Weights of a small contrastive audio-text model.
Model: 9.52M parameters, log mel input, encoder arch convnext_v2, encoder norm rmsnorm, encoder activation gelu, encoder moe expert_choice, encoder num experts 8, encoder patch size [4, 4], encoder depths [4, 4, 4], encoder widths [64, 128, 256], text encoder width 256, text encoder layers 6, text encoder norm rmsnorm, text encoder activation gelu, text encoder moe soft, text encoder num experts 32.
Rows from block 2 of the text encoder, named by matrix and row number. Rows with one number belong to one neuron. Each number is 500 + 25 x the weight over its row's rms, rounded and kept within 0 to 999. All counts start at 0. Numbers have three digits each.
# fc1: MLP up (text_encoder.blocks.2.mlp.fc1.weight, 1024x256), inputs 0-127
# fc2: MLP down (text_encoder.blocks.2.mlp.fc2.weight, 256x1024, transposed), outputs 0-127
fc1.113:497448480468537520455520526472486513485498457450510490522481441471507486501490493489548495499478518519511481539498491497510517504464527507538486499521529511513476564497512491499526447562459467491464475494486511513536471535469479501566524507526483527500524484486530468499476502476495519507510498533480503483473504497529515489509497525438511508550515505497503437503501485512521508513499
fc2.113:523488490491476531552457512505469495486514491524491500503494560494529493504515473484495506503493511502503488517522504435467514514495511436502548510448490486497555480508498516483548518513540505524520495449476502505495480529507488532508516513506540502531534495518547516487490493446495518486507479511540503511490463522532504509510509473495491500449485502464513520502481484521498474539518
fc1.115:501494513481506526486474517473496447501494486460456494548466520482515496544505518494485525517497472516514525502517486496465505528525482499473484528517515528465521491549473503484522463484457449487489548486520529464513503470486492483495493512474503502466512481528441513517524490467488501519532506503496522489464515479510483502508515496564525487497503501510461518486476508484548527485496
fc2.115:511552525538483468491500477474490552512446469544486475495527518463533536474515530494479484500528472484534506508477484489528469513517485481539499485502484528486488513522544486493500508520532533486514516546514503530509495505518502495534522496464493477500510470512512503471460485559510505491512513480521505521480481488470530486516524493539505507490500463513484478522483535500520533463477
fc1.118:517516474502514511512520470544468509546509508462482510473516499482507461517515508469520503456465494503493506510485515528487519530501514498564465489515471529506477556495484544486479474476475506513460477501515529507561511495501522497493502511511514500477476514500561501482506471450505475503509505548497503492538455482465491527520532481505530527495493504485482486519551504545486481483491
fc2.118:532510506477518518497478478543511505498488495537507472515507534513547522482517491509489509534545467483500515470478498515455462510509472523509527486525459469510500489501527506558457493496471474532528501539507497511504497498476476496482492527464510487486473480504523494480472504476495485458519520511484491468494451516490501493462512539528483491480471515491447529512512497548501468512506
fc1.120:526461508458510501498540533506515491486526436544480524524518502489493487456501498486471518504495489447495498508524488484449521520472504496460458460524518497496497498492507510529464509509488497472464526465492533500567494536487511495530473505526527484519495541470505515473517492501510519477472535491483487528510486457485531502464509508513566462492488516517492525481458555521499482542493
fc2.120:460547524473449523508459523547495495475535528489481474492503488496524498454488483511460525523501503464516511459488525521526477530550537518518499482460547523469502479429563453490527488461511485553471482489447505536466515513503426478514511504525486506513487501497472475539517496509503500485497479493489468493534466507521529487502471502497495518473535462523477465495479534496509560525469
fc1.125:478477491494538487493506481481476500485483534518515478516509534488467513499502493475486522549478492495491496485470466537497507489541490507509487518529511492523497549497506494511525454475509453551481487468509506496483478501555500461507466473526472543452510457473501521506481478522529499495498491505477497479488508512508473488521510520520515542510490512478490499520531467547493538506535
fc2.125:468509481482488510508486504522520504521457537494510474505494519481512511466458504465488513542492478461495476505479494495514516576505500469535513487524496465539485540535504470450532492539502494497485535454560497483492448448483461463513448508502482511472499494481498442472458532515481490497508495507476525495490481475487474500468491520517503516504486511533499516486519482512509495512503
fc1.126:524524475508481494502470514526508498539513492517484488508463475533523496492486519481474511521489492552525508473509505487516519500499510534511489548539494445561474483527457527524516519525487530533477464510484506466499454504499508484509454518494451496546530470496520504479509500501506476497561560516498474538495482486486513540485495468533475509489476547488492539494513519488500519517476
fc2.126:500541491505495512541495533451520462528467463479465482483508501497432470524494511515525454460520518547483480526489493505509526540501507539485483557480514520466501503527516551522440527477477518523493511480529485493459457452515501514455462506505491474501553479526504536524481531495520471505520543477445504462513503506492484534521505555478472516486463520484509521484468445525482475500475
fc1.127:525505501489477497487545512478513485485450551474474457525499496478507470494521539471501513486467519486509487526528516441495498482497488504492478475559543474539483457506477467479475479494541511513504503522481495500499490482503530520480540488496520488500519501493486521549513518505493520494494519519470510500477514492495495474507505491483517508509511471546467489517479438535540481437412
fc2.127:463447467503465495519533503491445501542500487490483522518520487563522470498487475472486530525484534515507480516481475493479523492480512536501495499542545467453490501476513504500523519506522491490498551523514500531516462486512528448490529453506504529465538497497498495475526525507487501510522507508521535508473444498572505487480483545518496478498517500507490461504454547503519530491531
fc1.130:504510506489516496495518502475485481491528500496508509466476528464488495498518502467523508483490489513440440487487515514482489508524451507481549472478493519506490505499490516527501501490495488494558454449506485478495491509502482459525481497518500509433453488498491485497471483512502509484497521458480505511499556471462516508466500464514467485423500544503483498530470442532491493546537
fc2.130:485467488452476479525510499506452476499536459478518499498484504486501476498492477484451514478470477481475491509471516487465496508492541541481453484489536530534498515507465486459595505498497462468515530468514499531497502488525474467467443467477516497532482503492509489519533516490504455512494455486510516488526520543528513496487478540500507483488495539478547461511486498504516479505488
fc1.131:531487450474489509543522485541484474466496500532499486515477493502470499490481529513473485512531471525539503505519498516499490539474540480519499481523510492528475537512501504505460498512507476519443512498466540524517453485503497531475495490506491552519538518473487515515513518518553514488508502490549508489529550492476479549485446482503551520468480518546517456525548498536489488486528
fc2.131:524462502484486479497507479517499480487520547532497547483477498440518522484503479477454508495494469481529507481527509488528454497493522489500507520495458469509546537496475501488505538495458533480481478496500465511515522494534507483538540515521485520448489527515484521504500489500512513473519523520504521502488530504526494517514515523518504459509530478456476497480511493535495489531554
fc1.133:535587470514534477482476481506522539468496513499505484508503528485482500515484514488507494499530526554518523494497469509501523487503502551523509503515512506557490520495549522529481469529547500553473487510536477454495472515491500478511477505529510533500544515487510482499471502525504524505527507523532525492489516490483519512518520520477478503494479476438545504472527464535517468493520
fc2.133:551434517513485499493465454503484500531513517522509491508460494523491467476485467522481533491492492524488469564466522533456508498490526513530485488515466498463453505502511524527477456481495489509505444495442501487536493514520521516511443459482490503473499526522523482457530505538502545484526488488509472516494524512490519517453511508473528496510532488512460491520484541489514515497505
fc1.135:507534529504490497495493498519519483471488525530483532487536467516503499462457498496524437470520523518460513443530543502539524487470544499509503513466493526526451472491504492509517506510498494444501471484545495504518499485487517495494563509527443475486512469511512496507500501514503510487524447485498502524465505484521521502510498521490505485545512533487528479514491466519499462499533
fc2.135:483459462501466509506497515494514508492484500455517494504495507478518493541512483469519528506471461507535497545454477478486536498544470444524490499512508437488507497475474525527497518474525512482519488494463517531508507466531469549503516438476517540522492497497487480510500543491534527492501514460488498481500579482493488490473480459478494496470481504517505530511514508486515529527483
fc1.136:490490483559522483522501486503493494503475519492483474491503562473488505501525490518538518507545494508478526486515504505501487516504537516462471492465546508539465571512536481506526490469511525490476496517533502504540538507557494502509462481497497521548513476483512482499527534473498503528490479491498546511511522517490527549496457516535509520471496519504508500520431470507479556507543
fc2.136:532487540498489489491499513488492517503469570515507527493483503474490501474481529495518499509529511508437502492488498476511485517500438466520527483495478465497490454539458501483487514493513493466483544468496522510496512498527480534505471496532461517552513499501497491520509567492569505559519542446520467501519468492536498497527525516517443518494528485498535497499494484479456493500517
fc1.137:485504504516515562538485467517506539514471525539480509430493545515518487507490458461482533527510530496481489500531510501566489489488512472485506488537468520487486511503505528515476512528529519498476517533495506490485513450433544520512455502486491484514500495479477518484491463504502512486460519480462539498456516492452528482497491512486505517554485468447506512510448482473521484499510
fc2.137:506453503534516530520525500474482435509497463517474513487516509518439480502518477486508473493475475477526516518517481507514492462482494511508537509532500493503511444462492503533524550535492520485520509519505505515498485496467495472521499535502508487566480527462519511466438508558481481511498490570471436501521505522472479525493512505507486454511494486470495509529543557496488487499511
fc1.138:487480496476507441465470474484490531522475482534486532536481497550483527527488561492480494495535478484496474549517444538517485480494517509501528531521523510447481485512482431465493502502490480490486506516525541514515510493497470485515484525491538450515491513473485517496509484431483480497529514506521496524480521493495476471479516478466476487473496512482499528513481526490535505514529
fc2.138:501492475528511446490494537483482526526450551507522481500530488471504463487529491511516499461517495516455504505542532534489498515502502452515492489493452473519499530507501506516511470488495541563517522501489483495507516519506509496524523525471494502514504468514527473454457495481506534536505500471471513490540485483491507508520493501539507506477519543516471478513476447502522459489503
fc1.139:526510485500457487471475498486442499503499474468472500536509454514481514558521512519500506517508468535503519495495462433514479480534484478532520523501509499466519512503483489496509498505489513467486466458559508484528518451501495538429481495545491542533501497514474466477531533538511514492496489504488491493490517484503523548483470473471551473494497527509506558521489479524506504500500
fc2.139:530470485513529495475486500524502530442524508496485522528488499502477507502515474517464507497472438504565515511508495465468489447496482481491535521486539466488508526486441516478522513483481524465510440492502489528506480485481549540481494500509493489515542521514523516492492539539541475507487484506489503532505499474501511474508483506454529459551518523480569522527554511492499479536508
fc1.140:506507487474546491513484498476498483546484447516486496539481499507514544468535529483507496525504506453563547508535537485474463516460498507467530497467483570485454530515486509500488486511514477487498483471483480489535517484508479482494525519516511503521474492465506478483480508529483486523517465507490502515501527520518502515524527517526492497466496496476508539461516492497486520510507
fc2.140:545474498493486528517482508486527566497520498530474447443515474488493484502523469489509507539491493503512503515501512527488449539493492507496489446475523529502540517487563490497542486474472482504475491548518506490484530484516493488558491509486466465480448488477524486507494535476493519493476524509487494470505505522500498497496506521549520481488511487515543499518489487481489494502508
fc1.142:500511513477510506506500474484463511526488465479489479509511470538535483510504536488503495501491488465472511509467498531504523495514517465469510566500476499405438510549541525505459534519529489498511459569522504486483485510510472522505497474504509534489503545521502504493470457488426537510510497518510510522522506513477484469512471491523506519510476473523505443484478514496502477518486
fc2.142:550494536534478507482446528494481529494466516494513479482517531511491546445493486516461532503545539506487519507481476479558498464472521501497503503511519502552515490545477485449523497515488516526472547481521484520510528535495515512500480537486501497497507507499477506544493480479513502470492515513501493518475533511467521502482511498498513444541477492477520493535480521454465502484529
fc1.144:571470515487468498516492468488538489497489469538469455469557519522496479506498489486517478530503522504480479513496462495516478478485493513506485521496509473515498457544497481487494511475530492520523506488498476514522491465523549501495484499505528505501462532528475423519501501495489499479482499514447492486488529428521497423504524512529445537489522532485467527465518554499536487505493
fc2.144:480449483505467505539512443486508472485523503503508477511478536520499452505500471517502518497514561516524472517486495471501511509520552503508504419471516493494504491451465495533488499518491539529456511508517513545552496499499490472478548494501485460475523553510500503502514478555507504503482522536512511529474526487492519484523509471465540480483482514498503491499503555496516460485482
fc1.145:543550511542526484506501554512547488518498493472481469529519477461485448508516495484502509523495475505510474528426502512460492510522536536488490504518534532472546503503503506474518535505488501521455484475503488525498517464494511459481497489496500502539515475491462468508472540516480501499515528479500508521501467474500496484489500506457515546478504515507514465489476496476586514492488
fc2.145:513525515478481485544500499497488505488462520475493494500451471502501456456465547498513511446519517510527503528476489485451507467502469470466468522508524501539479500541500493463532519529495473521508485502442481479521474485523537486463481524455462509468507527482512450513515512506480566459498484448502519483473506510521484482498539530504501534511519518500508497473518493479462500445540
fc1.146:501505520517487532560546491507474468513495488464503506497502479509535496478488568506467493496460465476494520482527488528521475522464527481559468484493500474482514517497480534475418539505476522496507481515514519464457456533476474498501527494533516482518464491511505539465520510508478495515511496479467548498500463469517506465477471485570478522510502488514492505493503493479512486497489
fc2.146:496528533506486554501501519518450478447508503493505523474483488510505499481497480498495518492497523485523495472491490522480479472498456474499494517464494477475493469486496499512469516503497525503509548520510524511488487504571496494494549506448499499488485509504534478487498463465478484496522490482499539512503500482520465510477525484499432504491491520476506500524472498506446476489496
fc1.147:521480501560460514483488512507514532510478520510510463518461491510529499496494552487469500441515508518511510467542458521474512526506544494504486515494474516515505489495530451499488486499509495490494481482498515525565488493495458504483493520455534530552484463507533479523476523501526505492485491488489504585534494500509510536523537530487479534472433522529520492517529467489506505504503
fc2.147:481519496483546466500478495492497491502562509462523536486528480481493469530487497525489529521514469506442495516503461474547481503489451507497484501483510500482480479520523456477509483463475489494504505525488513484513506504448518480446534497484484505496508465480480513507529472521459504519528466532506529477499530487536490488513497486534513458502506499509487495466506482498477476512538
fc1.148:459488491519517516532529487516524483516500487503509528521502498565519460490503552546486522507494494513526550461504484499506502520493514486506519453489439508484563505529528466485482492457527543502534519533500534473476490458526474480517491531518481518537506525530508523474480534521489510487524469480528533521525512516525513465472478489488503510532476490530472471469491514504526525514502
fc2.148:484523538478525510488543526543520491461546492516511495503534480476513533485481513531507564465505507504485487500509473504483481519505487526516456502504510523480498549506502436513491476510494487523541515499536495500464515536525507515487548523446472472497483471534505530509523453486474491520510494522438496441477524491484471488483494509529462531497484504533522481478497463484522478483506
fc1.149:531551476518511520506504463501523474482516499551555514500494521516484469522490543537528509537510497536537481496469554504514486501480464494526473515468474504454560468489489500500481486503517448489505520509523499500514502526533508449481487456476467505519500506473484513499517506517481484541511476511507559496504503481493484515517465530487463486483445484498506526454547496438464471474506
fc2.149:525518525490489478535536505532518502487521460555457507479556498503508534537514491509532484510520464505507512498512474489483475498515470454514483511523513489490498504474478526510472555508498417540529505504462479461489463505521505507512491558463516523503487466464460476496516529526455538475507482511497522465487524548506487529497529512491531509529487507496537498483496536472474540470497
fc1.150:528481507500524490524494518476460505517529480519496492482488479498489493481481473521544470521460487523437505482466524469510519507488478474462501513496557487491543488509521485541525524482499510479503467476483454489470489525437485481506476505466503492458464450492535513486493539490533508535494466484490492497469489500495505502462494538477471523469537534506493518505466461423490496525492
fc2.150:483475523530464506519507485463548496515494508514534522501486496527442476487512529514508509521503494519477532525509517498481500494490508558473490485520508499487507514461497506539480488548510485487473474546492477499550491548513480456537466500500518485459497476489475477474541487517544453494516489531499535464479529503465457464499469515490469541503511505506517481510543487521558533543481