From a checkpoint of a small contrastive audio-text model: 5600 steps.
Rows from block 2 of the text encoder of a small contrastive audio-text model, named by matrix and row number. Rows with one number belong to one neuron. Each number is 128 + 32 x the weight over its row's rms, rounded and kept within 0 to 255. All counts start at 0. Numbers have three digits each.
After each neuron's rows are labels from the 100 texts, of 14848, where the neuron reaches its highest value: "fires on" is the input token at the peak. Only what is clearly more common there than usual is listed. The data: synthesized solo parts of chorales (CocoChorales). In brackets: how many of the 100.
# fc1: MLP up (text_encoder.blocks.2.mlp.fc1.weight, 1024x256), inputs 128-255
# fc2: MLP down (text_encoder.blocks.2.mlp.fc2.weight, 256x1024, transposed), outputs 128-255

fc1.209:105166137186086120100085094067171111167198163109118096139158114106149162149148141168169123174133128061136072115097172133087077114122163120145098161106128134122141152158142112092138147189117079098182153110163049122093108070145133069138119091179154143167099154076031176094164128138167128121099161155125194159127075141129122072151126128120109166152143117146077173091130147075188166166118
fc2.209:212099149141079088154166127133139096102103147124088157114119124168145138114118113083139130110139110106125150084123143093060203099097166112171151173175143145165124085192149103112123210202136126144146140072149156135099069130127125186130114121134156099129125206111051135122082099123118129162134165055125178062057149127189066140159110117111167172159161112098134186134124144134133129149073
fires on: "trumpet" (80)

fc1.64:162182104124143146174143081149081220113142139086094169156145158108167166140157119175113163111101128127129197166156136063143110134162151113097140122136116142183154206196140107095105154134148115150200109125088126119127131158164127141107181119146166140225134143123125125133151091091116088146093130195110098106122087052133113097163115140114085136128137096107147105082072151140079149100139
fc2.64:193116104070097144125127097079139123165130061092171133179090118078141181160138158074117182171179136102121091113150136103136094149104099107177142113164171102111147128153096092108127122122149121135139152145158152112097141136130163090084110113139141181179121154141131153138099153107202082170181062094129085186128127104152138105164097142127081163111120128126147123146084158097086155156055
fires on: "trumpet" (68)

fc1.588:175097019165103113130073197055119091180160181131160138110182098132146169132058156101104114138120113133051164131093094115114092149132095091088137138138142118135139159088195138105135161178129126131126165158103133149170154173157164139122173119157116129170068100149119148075125149111127105185048080121153165146107128183144137082068126148074163105081151140207154160143159130089084137138116
fc2.588:067126115115165120090140119116146107107060199120129169122204124116101086087114144159119132099180131130172124101166137139113200121147146137061101147145067132051081064142107152097091119119125087075118122155140138107088115121092174111105093131157126134117106143084120144193129138128122147157149134144101095164044118161153093115156138106097101131128187117160140143122140186153110077080145
fires on: "5" (100)

fc1.577:146117150082133089151158132058127133123114156151191147117107175097124121129141142119134122141086153179121130107133170173177133122096135168152084125138166118085116170111151096108106115141116253197137130137121154132097089109142119114051156122118154122087106106095115063158143185112107152159165184072155218058113123146149103168065109160102142105082161160125169167137153086113122148118119
fc2.577:115065106097084127209144107127147168068147100149169123138098134088153152134135141154126121088102197077096079111118133045074151117113239128085136131092139141087127166161143161165138158111150045073149104139161154155061100117109068166103144064130078161087147118122113149135133122116103136106122157110122116118130092059075152160161111137082109094124076126150100173101154178091120129103088
fires on: "3" (100)

fc1.391:168088112151131079105138079121073123118154153139154141130145163068157115145200155153080172158131206114092145207156112127190104142142117140116158108147148132122172136151095085133151159136132072134081126116123143095071135111145110148134133070181162190112111143157114135180115094147132117102137040115131196206140119130128135138107127140161131128119145101159110160103075075187116191121103
fc2.391:142071181145159121147073079117144151140132120089142118075124147108091099145147129040112091139116147138193111125110108110159092091067164079148116135067114151176124122113089098147090117107144191097157111158115088144059130120153188128097122102131114132127161046186164131179094073135109116141109100109182129103134110106115160159168157070140086116135136102170165153105072138131173159134084
fires on: "c" (96)

fc1.5:126187102166132144093102090111142118210111080168143133168236109159107160088118095117142109159118121072085167077144048108160115103160114168111119160114113135111120121089107112137109115175095096178130133077139088160089141141116078138172120168160210194106084093113141131108131126148082103159073069120117117108085140165095051165072148122114137127175115121117159115155177189094154121119131
fc2.5:148128093175012142054123093088144140137129125150148172099171071149158105103125111147147160103101140144122075131166119146147086171137124119131126147120152137148117161082109114177119128125145169097113134084113111146114147176110151108130175147171151161134107121209112111113122133149129122129131103142121119053160127223139110155071138145113189102138152108163090088063114153146123136141097
fires on: "5" (70); "d" (30)

fc1.584:117170142132100102145141121098100105172156137096189172199158155097096072141120140111171158165079138131118112097114055141128098088135138149141131122207084140172076146174113124166130155127137139141116096083098094100117119129081076151154163120180101101110060188145138141119115125140149103124078128135125143128123095125124119133083121205118134171133149130117140128090073085152143187107142
fc2.584:124082070127163197129178177124193129133139070066168091093128147157133150168098145136195180106100122134113126157167110089196100123182140086146049152164104157130146112150131155114200101147118151145128107146137100105120153139109081113115139076162157142138157196112096147092118059147149112096080128171169083131113123084142120159148127107160121162130149085121131105126074121127136195088177
fires on: "trumpet" (100)

fc1.694:172153188138110149166098169126132064195136167206121133155024162090126104143145098127126104037067128093124136100076147162128136158187187158162058119143102127092112113153180105127062113162094122127145138146096128178123078127085131145153164106138083175106175131113156066135100174147113185125124139164118099089129072159136187115108092176127137091091121144119140128150125121145059162151085
fc2.694:050163121044129161155140081144087200097197124046092141079157124161117098124155155124062171165113159213118128109104140170154083118121143099120151136158083143138138145109125131127162108170150149162147139125153149088117194177101098166119134130179179155097154108126163152146119083122164113082166153115121204114137076171081135077117200108114102148071129129132118094094110115151117128129115
fires on: "3" (100)

fc1.748:178157187145134142111200157105146178122107122196161132096138144161082074179074131086119064178156107142093090116192181179123129137179130089123175114073162120148153124090139142069086134102106138091088082128145079139091162097157143103089098178092098114111053062173152085139106177120149067131129116134116134212112129177106113112131138174077125104152092147056082076196155142143138166082105
fc2.748:150117152157149139120125193157120140166085109163132123138165150173065161115152128142080073159108075173148162101138142157096116163135147163140175103170186133089142120108172145100110138089138132068156142177146132136149062144122111148159133142070173113101084120076125093142133115160137107120126117145130173086135099087130129102146145205134157121175092161172153133144175156088098149141061
fires on: "5" (100)

fc1.6:139152073161187103124075098140127090149086130171064118121131134073173114137196149128109128089120132094082058122107073139123126135091093120144164169126098108162127144115102150165142174067104185137172092133095167185107158110111134140141133081132129062145167064091160103154149089164132189141165104178057171132116116154107220088141160122165100131150093109132149115094132171128152181113148
fc2.6:161086127121101117093058100173136084126204140153160159125124138140087090117163138154168129165139135100142118173140142165118160160140150176147160141113165129103142140130136096116164093124123100066101161113138079134173217116122203159119172097133146167121137061095113193122100074098102109128164103122163083151144175124163126078187150121076115140119092136154135113144085092121146104164083
fires on: "c" (88); "c3" (12)

fc1.137:159111203100170123123126107126160137174095116136118121150187084073117153144140093119132146097117171083103111107076088069114135101120146079174148167128089122150125152128088133118134147156146086163175119099128125176128157186169129091140098180103176139133102116150138142133132124075122143103073130134144194094058073165109170093154167068067127077151123151120131134086134205126137104146140
fc2.137:185145092113158096167119120102133124154130096221121131123172089137126113114151185171093107141123160153154123146076090115209137179126145170141098130134167156121133107112130136127092164140195148107149111170159140152140116174102126173134148127117090146173047163116130136067097095108138128187134080160134159159131178094196109167071164145157164103129139121097121094110123111089122178127142
fires on: "trumpet" (100)

fc1.36:089112150109094094125147126040082067125133141149096161075092153161107122128154170138160103139165115102097071153084115162139111145116091096130155168114105145113137096150137156115124160178110090117163082142114141118143131102135193161179116137124163083089156093131144162101138158130106182173167146178104159098082133127115160151125135158107091124135111120093069127068145140155101189132143
fc2.36:089141143093156147068147167143098164118124133099097186131154173082145175131112077114113123122128147168109107082127153075109087101089139142182160103144109113127104145099144167136117033121075145141095206083145133164147134116114147137108110081145155226107173092151118119122133093085167137141165158147134120164138077114097148155175112142108059114123130094142182101120118124132140043102105
fires on: "c" (100)

fc1.704:121100135163114093084127113085155148184165128131146141084083142061148109183155106172183161168101118134147100089107119178111145096125208116178118162172082130133114099163111116104167106147070081133161157160138066124109127145102090096176143128171157076077115143127138142074103136126114133145137179140109170205130106164151063146141121070162143137102087128103100152122187135094109165102160
fc2.704:090169162092151093168151108117084157091113123061137102170144113149128056124089147155091134110087156121108202143102122114095174157098084099165081081125146161080117194137209100080116111178147130185148090141108117099083104167169062139176115156134150086106087151134097138137136052165084152129132178151055195150111108115134119097163179134131125110095133092175049088103125122132131124147092
fires on: "trumpet" (100)

fc1.666:099131198125182089093112116081069121122115136104121114137118128146080166138195121182155147115071147135126159136100110057140166145126108163070133131134169221163105196132116134053075099113133168128138146172090138144091190139146096111112149114126099109126171144127128074129152113124139128102147110153165128135147076092123142164113133079177132100106107103110148142148089140153099174143154
fc2.666:141130142092127134132163128167147072080097128112124179117133131135136157065139158123144068073117146157148166105103104107071139116111130077096181099126110123182160106183172136160124073121079132047051131147131126151125126104210095087139109124146125168156061076144147154119083099190088127178178175178098111133177105116149203123145128119155152123108160105127118134099112199132106162097099
fires on: "c" (100)

fc1.509:134118121120095159179135128133196131172159183075175108157097139119165172159120091165140190169069142125119153113051148124063140110152117096093104167153090129170073105192111122145101154103103093131175112162091097090109174199084141150141155167143173138124094203103106153141127118104138126123088103143158103101180119174102157091118124193106189140157149077120095099090084126130141134096115
fc2.509:180151145128111072146119126134127116218123162093139119150180127132088148141098170103201125125068166168109122123119136110121123089142110096111131074158142128121164130181092076061138091102148066166158099174093085106075147167120121146152133201126153103099141089099055131088097135110128179137150147198053173104088113124120120145155117089169122127143092147119129138126140113140092106103151
fires on: "trumpet" (90)

fc1.373:136137146121165170129153117171094156111140121133105129084052094122068143106197190134106117192109158132165162145141130147195109138141129116181120137134109149154139091078170109183156138192133135075065220153107130125115175167093198100158127092107072134125122167154142131143155119137099123145190125129151119064128157162125112100082147173064123091090116165089122170100131175102163158105106
fc2.373:110114132139090113131099148110135181103107115169134171168146166148106154184098094138143148154089119088143108126032144169123126131166052144054117143146095117115127142131116128149177177116100143143146112108191117125087113167131123126132106189062143094171080123126113174125166135130142125108155134146146152061131165127072145122183150058114170119143228120101112092133160092107143144167167
fires on: "5" (76); "4" (23)

fc1.25:111111109151165102142133126107118105134075112146123084082141120138103197113140083088075055145091122142124141123123165129178154170146098101085136139131116173129095207210087091076054125162095090139120163155137166067123065175173169090157138152152075143161115084113112116124133089111146115101147118200126128128141096072130147146148086134136153078077160127096149126116133153174189158127179
fc2.25:106077169054137155115081138136134114185123144152096173093154184143123207047190158111060087007117176117083113099137125117128118167154111106078133136111129147098108112145187109107140075145158108155117109141116087138139114085120101091116127088145087166130108103167157150116128123174200107149164158134105083167120109154197180109111195111137064116178123135126123109090120110115137149100125
fires on: "c" (100)

fc1.637:140132147120083103118154120107115141107137111128177118147121108100096154057174152198163133140100097121150162154119156120166159112122104166170073086129152154187079146125091121182159138116123136116156037176175139146167083180149102146067082143161113139140097201062225067083167097123105127133156105110158151151090145197143152128075127106156120150108124133160167147127115104100114134171134
fc2.637:198080127164137178150134102150145127150136149074115090165080143104083153116091127170099070129123119143120070124130130111122143202128069160149166149140125089160132126134159082175160114104140158143124091101138074127029097126051169092082125132099098120125108144093099166118155080154124100157142078173130117146109156115188053061086086125135110119125113160086105115125092116139082114125141
fires on: "3" (64); "f" (31)

fc1.360:077142133135120112192156104127139127153158098117160127094123080107114098146143121123181171178122141115128103173100093143142136152162157140098116155188110173108066139139100142099168124071151173112160110141094127114140132125131113089146162125124197091196024135150140091156155113144165136133154121116076144118091131111149172120122089207127085198156133114135124111074120189121066232132110
fc2.360:165139068190092151159088148108204151142143107148173120149092098189115142144146153072170150114110141151152135135081081136129145148196153131150166084123123159121135148154119108096169131122110093201156106079129062116114118138107152204164152075103100108122090149069151154110062145148137107101058122111122098139113147061138147142195110136148091095094130169130133139141104123152120186122037
fires on: "trumpet" (86)

fc1.548:179172062123228146121166155120146150166092149130176055146143134147098092122150121135091090107153060164138180126088168195119157150138098116072091122169144157138188162111170153060108213106120055063150136136148085109124109167048162155201101150152160147123133119124126100162132132134109092129101052121154124133072142088136066085154112148081171105130131097144154109101133116116138138139144
fc2.548:091115105161125152157075163062136073126151084124167182075129150134114107169146129146145153150126124092138094122114127207088094121168101114146132186133120118127082209130099144070099110122201123111080180156082104117185153134157109136106133083123138071068118161170135134162112168126083088115122106136141142111140112099112189152123099093085098142130175174130130118122160110080087160142089
fires on: "5" (100)

fc1.394:161147045078144041112139174106165102177178083131135141134159117097148115130141115165143147130151158199123130121077156136140163149144093134090107184131091193065089167093133125087144118132176103121159117164142070133152087154080106116148088114137151121096140144149119114167112146117185053182157128141073126131139089176123122098173147152089131108096101146158118169139088112127178125169099
fc2.394:145149127065111108156118136103200079069077141128186122114131144117135122178160069107176143173122170108132102149161144161108101139155096133126130123100109152134142167174112146142169183109102159119167117126062196140086105118160117124161088126126095123107148113076152157203174145130123166124121169129133138174112125135216148101084163107209188137154192123148139139161148124142145110084089
fires on: "3" (100)

fc1.289:127083112160097093152104122147189120101190168180091097155102124130138173102123101127148137153135080121146138061116110145101102120136127132084150120115095097117114119110111180079170163143082164175044126098097118086157126144144069122123186058050096128072098168103115069147124090094094145124151126166136156138132188103121106123128139110059119157093105113101087160084094099075226116154147
fc2.289:100088121107199131074153193179080164126106122142123142175177113151117112066125101164131119120137138156120091154087160038130175134138087156123031169121122110083133101103109165063168128127122183131148175146110116107137124125156084131086089137141118128194155120174154174062157177109173132126113118089143138127126118113159122130134134174071109125149120140120121080087121138081119131161180
fires on: "5" (81); "c" (18)